{
  "encoder_mlp_ratio": 2,
  "encoder_patch_size": [8, 16],
  "decoder_qk_norm": true,
  "residual_init": "none",
  "lr_schedule": "cosine"
}
Rows from block 3 of the audio encoder of a small audio captioner, named by matrix and row number. Rows with one number belong to one neuron. Each number is 50 + 12 x the weight over its row's rms, rounded and kept within 0 to 99. All counts start at 0.
After each neuron's rows are labels from the 100 clips, of 14976, where the neuron reaches its largest size: "lies over" is the class under the peak. Only what is clearly more common there than usual is listed. The data: synthesized solo parts of chorales (CocoChorales).
# gate: MLP gate (encoder.blocks.3.mlp.gate.weight, 320x160), inputs 0-79
# fc1: MLP up (encoder.blocks.3.mlp.fc1.weight, 320x160), inputs 0-79
# fc2: MLP down (encoder.blocks.3.mlp.fc2.weight, 160x320, transposed), outputs 0-79

gate.96:47 45 47 34 51 35 49 57 38 39 53 38 25 36 53 43 57 43 46 53 46 40 29 51 52 62 80 64 51 47 60 40 56 38 67 50 46 57 51 55 45 54 72 31 61 53 58 78 60 65 64 39 50 55 52 55 53 64 19 53 49 43 51 37 52 60 51 56 37 52 61 26 39 49 29 61 48 61 38 56
fc1.96:44 52 49 47 61 49 38 63 48 88 42 51 48 45 26 48 46 65 55 61 47 42 61 56 58 32 67 52 61 43 18 43 40 67 49 48 63 45 48 35 72 54 26 57 48 66 42 17 64 59 55 41 60 46 34 67 49 52 35 45 42 24 59 21 55 68 51 63 62 44 34 61 59 47 59 53 51 48 39 46
fc2.96:42 53 55 36 46 45 33 33 66 70 48 78 60 68 59 49 71 69 52 45 51 56 67 68 53 51 56 35 47 85 45 59 71 38 39 59 56 46 45 44 40 39 33 60 34 59 49 42 64 56 47 28 50 62 64 46 49 42 54 41 67 43 53 44 70 52 52 39 58 34 44 62 55 59 45 32 37 40 61 48
lies over: B3

gate.262:45 59 54 50 41 45 51 51 61 52 24 62 49 44 51 50 61 42 41 52 51 65 38 64 67 59 52 57 78 55 28 87 38 27 25 58 31 75 42 45 59 52 34 70 35 58 48 45 70 60 57 50 48 50 56 31 46 34 46 35 33 64 43 50 64 59 58 61 43 58 32 34 57 57 50 66 53 51 78 48
fc1.262:51 43 46 63 55 60 48 53 23 48 71 38 53 49 69 63 44 57 55 56 48 51 48 24 42 63 44 34 46 57 56 30 38 49 67 28 57 48 36 68 57 46 48 34 63 47 49 50 52 59 35 39 57 42 48 60 58 53 50 37 62 67 54 46 42 50 37 37 65 42 46 58 28 55 51 29 71 39 42 61
fc2.262:64 57 58 46 57 38 53 38 48 43 54 33 42 45 39 51 22 60 59 68 37 44 50 61 67 53 53 54 55 34 44 35 59 57 55 33 44 81 40 34 55 40 61 46 48 45 43 47 58 57 40 41 50 49 56 57 58 45 52 58 57 48 59 45 44 53 53 65 31 27 58 72 58 49 30 65 49 58 53 53
lies over: silence

gate.80:50 58 48 42 33 57 23 62 35 51 52 45 75 33 58 71 53 44 50 51 56 28 43 28 62 40 62 17 48 60 59 44 48 74 54 66 52 52 39 47 58 51 50 55 67 29 38 45 59 52 45 36 44 63 38 15 63 35 39 43 56 52 63 30 43 52 55 53 61 39 31 51 44 50 42 43 40 42 65 45
fc1.80:63 31 47 35 55 71 56 33 68 55 41 36 48 54 63 34 41 46 43 71 58 50 29 59 52 34 51 41 61 51 59 41 40 49 45 54 39 52 30 27 49 64 51 57 30 24 35 53 67 44 64 41 35 56 43 59 45 65 17 31 60 62 67 67 35 71 50 62 60 60 57 35 52 27 31 61 59 42 64 46
fc2.80:36 57 49 68 60 38 36 35 68 55 62 45 50 51 65 45 65 54 48 48 48 33 37 45 41 56 45 59 49 66 49 61 44 63 56 52 43 68 56 23 80 37 44 45 55 55 59 67 59 49 36 42 25 45 68 30 45 67 61 53 54 41 68 60 75 62 25 26 33 55 48 39 47 62 53 58 59 49 43 42
lies over: F#3

gate.238:24 42 39 50 26 58 56 63 46 67 56 47 65 55 58 73 50 49 41 46 46 42 50 52 49 59 63 60 68 38 60 51 49 68 53 41 28 36 57 50 66 69 45 50 52 51 50 49 66 70 47 56 47 41 53 39 46 63 55 36 65 30 80 47 47 63 45 62 52 48 51 54 67 32 56 55 29 45 25 43
fc1.238:53 61 48 45 82 49 23 49 55 49 35 52 43 32 52 59 67 57 41 60 43 43 42 36 46 56 32 38 58 73 46 48 44 22 53 50 72 61 33 35 60 40 38 45 46 50 53 60 50 43 75 52 54 53 37 67 44 63 57 42 54 53 35 42 67 62 50 53 55 67 40 41 73 49 60 36 69 38 54 55
fc2.238:33 57 58 26 53 60 39 68 50 54 19 52 39 48 61 62 59 49 45 49 57 60 46 32 29 65 41 46 33 51 67 43 47 36 37 50 28 57 41 64 45 50 40 34 37 50 48 58 32 57 62 47 57 51 68 42 52 59 58 26 70 47 75 68 55 40 55 21 42 54 30 61 47 42 48 56 62 56 52 61
lies over: F#3

gate.194:41 55 35 47 52 41 58 40 38 41 53 45 42 76 53 41 37 61 48 54 59 58 33 26 50 44 65 45 42 49 40 62 38 60 42 57 46 67 50 41 56 63 33 47 45 31 56 58 48 58 41 40 44 48 63 38 39 52 65 35 56 37 61 40 39 30 62 51 59 28 42 52 46 56 63 40 46 78 55 51
fc1.194:58 48 43 64 46 51 46 22 52 50 52 52 53 54 47 49 55 47 43 49 34 49 33 50 34 43 50 45 37 34 50 54 41 55 56 56 49 41 61 38 39 34 35 54 37 24 57 52 68 54 32 42 47 61 42 44 49 31 61 48 59 39 59 51 39 39 62 56 56 35 61 64 60 55 46 33 43 76 59 57
fc2.194:61 46 50 41 58 55 40 58 47 36 53 49 62 49 53 59 57 77 52 50 29 50 59 36 53 52 52 41 55 46 47 54 47 53 37 50 43 55 30 53 24 65 45 56 30 66 30 27 27 38 48 36 33 56 60 48 23 63 39 65 55 47 40 67 50 37 40 55 41 52 58 49 51 54 49 31 54 56 40 56
lies over: silence

gate.49:47 45 39 41 39 43 56 52 36 49 49 62 49 58 56 65 43 41 64 40 40 39 63 55 56 74 45 65 44 40 54 27 26 28 46 83 57 38 49 63 39 55 57 41 57 39 58 84 56 45 45 49 45 54 49 49 48 41 55 48 47 75 22 37 54 49 62 54 57 35 41 24 43 47 45 52 49 51 54 33
fc1.49:65 54 58 39 71 40 57 45 40 69 56 40 42 42 60 75 39 48 49 27 58 44 47 48 44 63 73 50 38 37 74 36 44 38 56 76 56 55 70 59 36 46 37 56 62 38 60 53 50 30 34 43 28 50 35 39 52 59 68 45 56 58 62 49 52 56 54 52 55 53 68 66 66 79 57 54 46 23 57 47
fc2.49:44 55 39 68 43 66 22 38 37 53 52 57 55 46 39 41 56 73 55 71 54 66 50 53 39 51 61 55 45 38 49 55 58 52 43 60 33 47 44 49 45 45 61 65 46 48 57 50 36 52 34 29 19 71 55 37 39 43 54 37 49 57 42 54 52 55 70 49 52 55 55 87 53 54 58 45 42 56 60 46
lies over: A#3

gate.108:51 60 41 59 61 54 46 93 50 28 49 35 50 48 64 26 39 67 61 57 47 44 45 66 72 72 54 45 59 78 51 57 67 44 48 34 59 84 70 64 50 68 52 64 55 61 60 53 59 77 40 47 54 46 45 39 50 58 50 49 42 48 49 72 38 55 43 54 49 28 60 76 45 63 47 42 67 43 62 55
fc1.108:43 38 50 67 60 45 50 59 47 25 52 43 47 44 32 62 40 38 61 65 63 60 45 59 46 60 51 49 44 55 55 62 56 43 43 30 57 62 51 39 50 46 31 39 49 77 68 65 70 55 55 59 65 41 30 62 40 53 74 62 64 36 63 20 45 71 62 48 63 63 55 63 53 50 44 43 57 53 17 53
fc2.108:60 45 59 47 48 49 49 42 54 32 68 47 61 49 74 47 39 67 30 61 54 48 72 53 63 51 49 58 39 40 58 31 30 51 58 51 59 54 65 25 38 44 42 57 47 59 39 28 60 44 50 36 45 47 59 39 30 31 43 34 37 29 60 43 38 66 33 49 66 65 32 56 43 57 45 60 58 61 64 61
lies over: silence

gate.257:47 37 60 67 63 53 40 40 63 45 44 49 55 53 49 56 57 59 22 44 48 29 81 35 69 32 49 62 57 48 56 48 67 50 61 49 43 36 68 33 47 47 72 18 55 61 11 69 75 54 54 48 46 49 47 49 38 54 56 46 54 47 52 31 59 50 49 59 57 34 57 52 45 59 42 55 73 41 37 55
fc1.257:45 48 68 47 62 40 63 37 54 51 33 34 42 58 40 43 46 64 50 44 29 71 45 50 43 59 52 51 63 31 66 54 46 66 74 50 66 48 54 46 53 41 67 38 66 68 51 43 59 65 76 48 35 63 50 50 59 52 64 73 63 32 65 46 57 43 40 54 48 58 35 25 54 62 27 43 40 58 46 43
fc2.257:55 33 63 45 27 52 56 44 59 64 47 53 47 52 59 55 52 71 53 57 55 56 52 57 54 37 71 69 54 55 69 42 56 40 60 42 52 63 66 43 59 31 63 51 58 44 55 38 63 50 46 49 28 27 40 64 32 74 40 33 46 67 60 33 49 43 53 61 68 49 46 57 42 47 38 37 60 69 29 60
lies over: F#3

gate.152:50 62 65 77 61 63 50 37 48 29 33 42 37 38 47 49 58 67 65 71 70 26 14 23 41 45 54 54 69 58 67 49 57 26 61 52 39 46 66 65 56 41 62 63 52 46 53 41 44 52 43 46 57 30 54 59 50 40 47 56 56 60 52 41 56 32 70 52 61 60 66 44 49 52 55 47 49 59 39 62
fc1.152:51 34 47 75 43 29 44 47 32 69 57 43 58 48 45 56 54 53 52 50 44 56 43 52 54 71 67 51 49 40 44 44 28 53 53 60 51 37 40 49 36 54 33 57 60 71 38 53 65 62 59 69 46 59 54 72 33 60 60 38 40 67 30 48 63 49 45 14 22 50 81 51 47 30 37 78 44 34 26 53
fc2.152:64 44 46 57 57 39 53 60 59 53 62 49 59 28 48 75 60 57 50 55 57 54 52 46 52 45 56 62 61 47 59 35 41 28 64 53 37 33 74 59 30 53 73 49 40 35 52 61 46 38 65 49 54 46 69 29 29 52 76 37 37 60 70 46 34 49 50 59 56 44 38 53 49 57 40 60 49 28 62 50
lies over: silence

gate.107:56 67 64 50 39 55 74 47 64 59 65 56 66 45 27 49 38 48 63 39 40 38 41 56 32 52 46 69 24 36 61 46 49 42 40 47 49 44 62 55 53 66 31 62 56 30 39 51 62 60 49 44 43 55 44 45 66 35 56 49 64 45 54 32 47 45 22 48 54 58 32 64 52 67 55 41 54 50 39 52
fc1.107:23 42 86 58 58 45 58 47 52 47 52 33 55 60 53 76 54 32 53 45 25 53 53 53 61 59 47 64 38 62 69 53 58 50 41 60 45 70 46 29 49 47 52 39 54 33 65 63 44 46 51 47 37 54 52 46 56 35 31 24 47 72 39 52 46 58 68 65 54 50 51 40 37 51 43 46 50 46 53 69
fc2.107:47 48 50 37 54 43 47 40 65 49 36 70 49 65 59 70 43 68 54 45 60 45 57 37 37 64 38 77 41 26 51 61 37 64 54 55 58 57 49 33 53 46 42 57 34 70 33 37 56 60 51 32 63 62 61 46 34 48 41 67 63 78 52 52 56 51 63 38 58 59 50 49 52 51 47 56 31 42 49 37
lies over: A#3

gate.19:51 50 38 53 71 55 50 58 63 50 48 35 69 54 50 72 39 32 52 42 30 48 30 45 53 45 31 33 61 55 72 52 43 65 44 60 54 38 51 43 57 51 35 49 33 20 28 61 65 54 51 36 71 35 36 37 61 36 54 37 47 39 44 38 26 49 43 75 43 61 49 48 70 62 62 52 46 69 50 33
fc1.19:35 52 50 50 63 54 41 77 46 34 56 45 80 32 61 60 46 42 52 82 43 55 34 57 30 51 37 30 61 69 45 61 59 36 44 58 57 46 58 28 54 38 46 67 45 31 50 48 64 61 32 34 59 62 54 49 44 42 51 33 68 47 58 45 40 31 54 54 57 60 56 57 69 45 43 43 58 50 55 26
fc2.19:46 41 34 41 36 40 37 41 53 63 36 41 50 37 58 55 47 31 26 53 51 43 48 43 53 38 55 73 57 43 53 46 47 52 48 25 43 63 47 32 63 31 37 49 52 64 65 54 63 41 43 54 37 22 41 36 57 58 49 53 49 54 71 63 50 50 42 58 43 50 44 58 68 46 54 47 43 43 60 64
lies over: F#3

gate.248:56 50 61 58 44 73 40 35 47 60 64 57 64 58 60 56 53 38 60 51 47 38 40 51 29 29 31 77 52 59 37 49 67 33 61 61 44 69 60 54 46 46 40 53 56 76 39 43 45 53 49 73 65 41 41 59 52 46 57 56 50 51 66 40 38 52 38 52 44 37 27 49 40 37 15 52 36 50 34 45
fc1.248:65 56 44 28 55 33 42 54 42 45 39 47 53 38 74 53 62 33 40 29 58 46 54 54 50 74 67 48 47 54 62 49 53 71 67 34 69 50 46 47 43 50 57 50 47 38 57 45 51 61 44 29 48 65 39 37 53 48 47 44 67 54 40 40 57 70 52 16 64 64 41 45 28 50 72 50 54 42 52 45
fc2.248:51 44 33 43 47 44 34 35 44 60 64 48 41 45 59 65 38 48 45 32 41 41 56 48 38 47 42 50 57 58 61 44 46 34 69 57 52 59 57 54 77 70 42 33 52 68 62 59 41 53 52 58 36 34 37 39 44 44 54 53 44 56 38 47 36 65 27 45 61 45 66 42 44 36 40 39 47 75 66 68
lies over: silence

gate.232:72 27 28 57 63 38 51 71 57 63 57 45 73 49 39 52 66 52 74 32 35 44 50 72 44 34 60 67 43 37 47 27 56 30 53 52 65 65 54 61 44 46 43 39 44 37 39 74 51 60 43 41 52 54 43 54 37 73 54 63 62 32 46 38 64 48 48 73 45 52 38 66 68 40 60 45 41 50 47 62
fc1.232:26 72 51 47 43 57 48 68 45 64 65 27 46 64 64 35 45 44 30 70 46 62 53 27 54 53 56 64 73 46 21 50 32 46 44 47 38 47 40 56 49 47 61 49 51 61 39 29 58 50 37 42 67 51 59 47 57 52 42 62 70 64 35 55 39 37 60 42 37 61 66 47 48 72 63 61 65 35 44 56
fc2.232:37 47 58 34 56 78 70 61 37 35 58 44 32 41 74 43 67 51 50 47 55 46 36 44 51 53 53 62 44 37 33 51 50 36 36 47 50 60 55 51 58 58 61 54 49 45 74 43 54 32 59 38 60 54 53 74 42 52 70 52 50 44 39 56 47 58 51 67 75 65 43 46 45 47 38 56 30 19 57 48
lies over: B3

gate.278:50 52 53 45 48 74 65 51 45 61 56 42 43 33 65 46 70 56 67 66 48 56 49 51 60 44 67 49 39 65 63 61 38 64 38 60 54 42 62 42 43 48 51 40 56 48 40 51 51 53 70 71 62 45 68 60 41 54 42 49 67 45 50 48 46 44 62 34 56 51 27 46 55 49 73 45 37 46 40 53
fc1.278:45 38 68 74 60 51 46 37 49 45 52 40 32 56 43 45 43 67 49 57 46 51 66 43 70 45 54 55 34 64 70 64 48 51 68 70 44 28 48 56 54 43 24 41 38 65 54 54 51 31 52 38 59 57 64 48 64 52 49 42 44 46 54 66 55 61 46 41 43 53 38 46 47 64 50 57 45 67 49 44
fc2.278:42 24 43 50 48 36 65 57 47 43 74 51 46 41 57 46 42 56 33 50 36 51 40 56 65 53 51 39 55 52 53 70 52 49 56 47 76 51 39 43 49 34 26 49 57 42 54 59 49 63 62 47 39 42 57 34 38 32 43 53 64 58 37 42 59 45 35 47 60 50 64 58 45 48 39 38 59 60 54 49
lies over: D5

gate.115:51 26 61 43 40 61 38 58 16 34 64 44 45 30 67 53 51 44 50 53 70 40 51 44 58 42 52 48 59 54 49 50 54 54 57 45 61 62 58 68 38 50 46 38 42 42 43 39 46 45 52 46 64 35 61 57 38 63 49 60 55 44 28 12 72 47 47 61 29 40 49 64 62 41 45 52 34 12 45 80
fc1.115:56 35 50 47 42 30 71 49 63 66 68 66 64 48 49 33 59 46 29 31 34 49 37 40 51 63 45 46 71 61 51 55 51 51 41 46 51 54 40 29 78 45 59 47 52 62 41 53 66 50 58 73 60 63 45 47 68 59 61 38 61 53 33 46 47 39 57 42 54 63 51 45 45 49 48 51 77 48 74 52
fc2.115:50 74 47 64 52 65 31 46 57 47 42 69 61 63 56 42 54 55 64 59 61 45 44 54 64 55 71 68 52 51 44 47 68 70 43 60 80 33 25 46 52 68 71 57 57 40 69 61 43 32 31 49 41 62 54 35 62 41 51 43 60 46 49 59 60 50 71 52 53 55 53 43 35 78 36 57 40 44 31 71
lies over: B4

gate.155:23 52 46 49 49 53 53 54 52 64 59 45 72 39 30 55 47 59 67 36 70 34 43 45 44 49 49 48 64 52 65 49 53 46 28 64 40 60 51 56 54 44 34 51 53 40 66 45 62 53 41 61 41 47 53 28 30 34 42 53 56 32 47 78 49 31 43 52 49 54 40 64 49 39 38 53 35 41 46 52
fc1.155:32 78 48 28 24 37 44 53 58 43 37 48 57 32 45 56 58 62 59 47 62 53 33 54 23 52 42 62 88 61 73 45 52 56 65 35 55 54 42 38 55 49 67 45 38 61 43 39 41 56 59 44 57 48 60 23 30 54 57 60 45 54 58 52 26 26 42 54 63 62 39 69 49 38 43 61 54 67 43 57
fc2.155:68 56 46 68 61 66 31 72 34 46 58 42 46 55 63 37 50 53 52 65 48 50 58 67 70 31 53 42 51 44 25 67 42 31 55 50 49 57 66 47 87 53 32 53 56 75 60 79 48 36 59 68 43 46 57 52 29 36 66 50 55 39 47 54 79 66 51 45 50 50 57 43 47 43 60 60 47 50 60 30
lies over: silence

gate.197:31 46 46 30 49 57 56 60 43 55 60 59 46 48 34 47 56 68 49 52 43 37 59 57 56 48 40 47 53 49 61 62 31 67 65 73 42 55 54 63 65 70 60 63 37 46 36 65 58 35 39 56 72 68 48 42 34 50 71 54 48 58 56 29 59 45 36 48 65 55 37 34 62 42 68 40 56 62 59 58
fc1.197:64 64 71 59 48 49 60 48 44 41 51 45 68 41 46 46 49 40 31 35 51 28 49 43 58 57 59 47 52 49 52 57 33 61 39 37 58 45 52 38 51 36 47 42 69 75 40 52 61 59 61 33 19 69 61 44 44 53 60 39 76 63 55 34 63 30 39 62 44 77 40 43 68 89 44 64 43 46 28 58
fc2.197:58 41 53 45 36 32 32 69 68 51 59 66 28 66 46 49 54 39 25 53 53 54 49 59 67 43 51 66 52 48 46 64 45 61 50 63 53 51 46 46 72 43 47 43 42 37 46 45 45 51 63 43 50 60 40 75 65 51 35 48 29 57 66 45 34 55 53 44 37 53 46 44 63 46 54 75 53 72 34 52
lies over: F#3

gate.50:56 57 42 51 68 48 54 49 49 36 46 50 39 41 42 56 46 50 61 47 52 53 24 73 56 39 53 31 61 39 45 53 69 58 51 59 47 55 49 34 38 55 41 59 52 59 59 32 46 52 55 64 39 62 40 37 54 55 27 59 54 56 39 62 63 48 58 39 60 51 54 71 34 37 41 59 54 22 40 54
fc1.50:50 38 23 70 25 62 39 56 25 65 57 28 45 59 50 38 66 53 35 58 48 65 42 55 47 48 35 44 78 49 40 46 50 48 40 48 41 61 69 49 85 43 38 37 43 53 50 48 52 53 72 57 60 38 49 57 38 39 55 51 45 49 47 46 41 49 55 44 71 41 37 34 56 48 61 46 31 81 62 57
fc2.50:39 47 55 53 42 51 43 46 48 64 43 48 25 49 48 51 41 52 51 73 34 70 46 49 55 51 57 51 38 51 55 62 76 70 46 49 45 54 54 28 45 46 31 51 44 62 39 54 57 42 77 31 45 26 35 52 39 39 31 42 51 32 64 71 44 69 56 55 34 66 48 17 71 51 43 60 38 48 54 39
lies over: B4

gate.41:54 61 62 55 46 72 31 40 43 68 24 34 57 46 53 52 51 59 60 80 51 35 57 37 50 60 77 67 57 34 41 55 65 56 45 38 57 55 41 40 35 34 29 83 51 57 56 60 64 58 58 42 64 45 66 38 40 65 62 64 52 51 56 57 63 63 61 69 53 59 49 52 49 41 52 35 54 45 73 37
fc1.41:40 41 55 57 37 24 65 59 48 46 67 46 58 45 45 59 40 56 55 53 38 43 32 42 43 51 35 44 43 56 44 39 65 39 45 46 62 34 75 57 59 48 39 64 34 66 46 37 56 52 60 50 50 28 48 44 67 41 31 45 47 51 58 53 58 40 55 57 41 37 47 62 46 41 70 49 52 45 61 50
fc2.41:45 46 37 45 44 55 38 58 62 22 47 34 60 40 25 49 54 56 52 27 70 47 64 52 65 43 45 58 72 50 36 55 33 63 46 41 47 48 43 62 42 43 70 38 54 44 51 51 39 52 32 31 54 67 59 29 42 39 29 45 43 49 38 39 60 42 27 44 61 54 57 61 28 34 58 25 81 65 45 53
lies over: D5

gate.31:64 41 37 09 53 61 39 45 62 68 44 53 63 56 46 41 35 63 54 38 65 48 35 69 46 47 31 43 78 55 48 51 50 35 21 47 49 56 44 62 57 69 54 59 31 59 57 37 51 49 38 56 57 38 32 42 65 45 58 66 51 51 64 41 62 57 44 59 52 46 48 41 31 64 58 49 45 67 62 16
fc1.31:58 45 46 22 61 39 68 58 48 66 57 36 61 55 41 60 58 53 58 17 37 50 29 55 57 45 38 63 60 62 38 46 54 41 48 34 45 50 49 55 65 62 52 60 31 58 56 38 60 56 29 62 47 29 32 46 47 57 58 48 63 51 34 58 79 37 56 49 36 48 41 49 47 57 41 40 47 49 53 56
fc2.31:37 54 55 37 30 48 62 47 34 65 62 38 58 29 51 35 53 52 23 58 43 59 55 57 48 55 50 51 59 74 61 50 52 50 46 59 43 43 49 37 47 56 49 48 37 51 68 60 61 41 50 87 68 61 56 48 36 52 68 55 57 54 61 33 51 27 64 37 49 52 53 52 49 47 49 48 50 47 39 40
lies over: silence

gate.91:42 57 48 67 50 62 43 45 41 73 60 52 51 60 37 53 47 25 46 52 14 61 58 66 64 54 34 53 37 53 56 57 52 51 48 66 51 59 68 59 62 52 51 53 64 32 61 48 57 48 36 26 64 32 39 47 18 36 46 80 42 55 46 70 70 60 41 44 41 63 52 43 36 56 50 31 49 39 45 75
fc1.91:61 45 62 39 59 52 48 62 33 52 36 37 62 29 54 36 59 77 41 67 58 51 37 49 44 52 45 38 69 73 55 45 59 66 40 43 54 31 29 77 44 52 42 59 65 45 54 55 33 69 64 36 31 57 42 44 64 52 53 40 61 57 57 28 23 71 60 37 31 51 36 49 60 38 32 59 48 49 48 43
fc2.91:62 42 62 30 43 59 41 55 61 36 84 68 43 43 78 52 46 55 50 40 49 45 43 25 39 67 54 57 36 42 38 56 44 56 57 31 52 60 35 62 30 55 49 57 41 41 51 51 67 43 56 39 42 45 46 69 35 65 41 49 47 43 59 54 46 57 41 75 47 45 44 38 66 54 54 24 69 42 24 35
lies over: B3

gate.32:37 40 41 51 45 41 47 45 32 27 57 45 51 41 62 44 52 44 49 68 62 52 66 40 62 64 32 63 69 64 58 73 54 42 70 25 37 44 34 70 68 40 68 64 39 53 59 53 42 49 65 58 61 46 63 49 49 53 50 43 49 53 33 48 49 43 53 64 45 42 39 55 68 38 49 37 78 44 54 39
fc1.32:46 42 57 23 38 52 52 50 38 54 66 54 50 47 46 60 48 51 29 21 46 63 49 69 40 45 49 60 33 56 37 39 38 59 42 60 67 62 92 37 64 33 45 54 58 44 62 60 41 67 52 50 59 38 44 45 54 29 58 73 51 65 40 54 46 61 65 41 59 50 43 44 31 58 44 55 21 31 41 57
fc2.32:50 52 83 41 51 45 63 51 73 39 47 44 50 61 32 71 21 41 55 56 65 52 46 39 52 35 37 45 67 75 45 57 53 56 51 45 63 76 49 61 54 55 64 52 57 68 55 67 77 48 49 33 47 58 58 51 50 68 35 47 61 50 43 59 44 36 68 23 33 77 22 51 49 29 52 55 57 30 64 58
lies over: B3

gate.9:48 47 33 58 41 44 45 48 27 82 50 59 27 43 53 43 56 57 40 66 65 61 28 35 81 53 29 47 46 45 49 45 48 52 40 60 37 56 55 28 61 49 34 39 47 34 52 36 53 30 66 61 47 48 32 62 56 42 61 40 66 44 45 50 82 62 69 51 53 67 73 63 51 44 61 49 55 71 54 49
fc1.9:53 63 23 33 37 46 42 47 61 51 42 53 32 57 45 70 61 42 67 36 39 46 47 38 54 42 59 80 72 54 44 36 56 32 70 50 58 45 68 59 47 51 64 55 64 44 44 54 38 54 47 59 40 52 44 68 42 52 46 39 51 51 36 45 61 64 51 26 61 61 46 33 76 47 36 53 59 38 57 49
fc2.9:32 62 44 58 46 51 63 43 59 34 59 54 52 80 45 59 40 23 76 54 42 42 43 32 62 55 49 72 76 56 44 51 39 64 55 50 50 56 36 40 64 84 51 55 69 55 59 57 31 49 49 54 66 75 50 53 47 67 55 49 47 54 51 44 49 49 50 47 71 46 61 38 44 61 46 47 38 45 59 70
lies over: B4

gate.274:27 44 46 46 43 32 51 37 24 57 57 41 94 40 66 56 44 56 66 47 63 48 55 36 39 54 41 44 50 45 58 41 62 48 46 73 53 44 69 46 54 47 62 54 45 47 44 49 49 57 35 65 38 54 43 51 52 44 22 59 53 56 43 77 52 49 36 47 43 54 38 46 74 67 31 53 44 47 51 62
fc1.274:64 33 65 61 64 43 57 43 31 31 51 48 49 55 35 59 57 42 50 41 43 70 59 53 63 56 40 77 35 52 45 67 50 46 46 60 45 34 57 31 62 49 49 58 59 54 52 30 72 29 77 35 36 68 45 53 62 56 61 56 65 52 42 53 69 65 57 47 58 42 48 42 39 68 45 34 44 47 68 57
fc2.274:58 38 56 64 61 58 52 47 64 41 58 28 71 39 56 34 48 57 20 44 47 39 31 35 51 29 52 48 60 44 48 68 26 60 48 29 54 46 58 64 47 43 77 17 40 49 58 48 37 71 51 53 48 42 37 57 76 42 56 61 45 31 55 58 47 56 50 49 43 58 37 57 50 40 38 48 53 61 64 59
lies over: B3

gate.202:58 48 39 43 67 54 46 67 24 43 57 44 49 60 52 33 17 61 48 51 53 34 61 45 26 45 58 38 42 62 61 59 65 70 51 57 40 38 23 38 60 62 40 66 54 34 40 24 39 47 54 64 58 44 35 52 69 56 74 51 12 42 44 61 48 60 44 60 52 64 80 42 41 56 44 44 44 49 57 27
fc1.202:76 60 29 44 38 62 17 51 48 36 59 38 54 72 62 39 24 66 53 38 56 30 67 72 31 30 61 63 59 41 51 51 50 50 70 46 61 53 45 54 42 43 34 64 54 38 35 38 45 47 59 55 47 58 54 52 50 43 69 49 39 61 74 32 42 31 57 48 50 55 66 23 50 52 56 44 53 39 33 38
fc2.202:57 58 43 54 28 57 69 60 57 55 53 51 40 60 48 64 58 44 60 47 41 44 32 46 53 52 41 63 54 38 51 27 57 23 40 29 49 59 57 32 47 36 48 37 71 37 79 49 57 56 44 37 41 52 63 34 45 35 53 28 48 51 37 26 32 38 35 49 50 49 44 57 53 70 50 73 48 39 36 82
lies over: B3; D4

gate.269:70 60 43 50 60 59 31 42 64 46 51 43 56 43 62 54 53 68 49 51 37 32 56 68 37 54 57 38 43 51 49 31 48 34 59 51 24 40 52 80 34 62 49 42 49 55 44 58 64 64 53 47 49 42 49 56 56 43 31 53 46 41 63 49 42 55 54 60 55 96 57 73 33 45 65 40 38 58 31 53
fc1.269:36 26 58 51 36 51 55 59 56 59 59 57 33 63 39 62 55 64 56 59 44 55 55 53 37 39 51 52 68 54 58 60 36 42 52 40 56 54 42 39 39 52 38 51 28 36 48 51 31 61 37 52 63 52 53 47 39 44 45 49 51 49 32 38 37 72 19 67 60 29 52 25 32 35 68 45 52 38 65 56
fc2.269:54 31 59 57 49 37 57 55 55 48 30 46 26 41 36 54 48 51 36 76 46 35 47 49 49 39 34 44 59 35 55 65 36 50 59 79 61 56 62 45 40 32 63 45 47 58 67 61 58 27 53 43 53 58 49 41 66 67 60 49 70 53 41 51 65 53 20 57 38 46 57 67 39 48 32 53 61 35 49 44
lies over: B3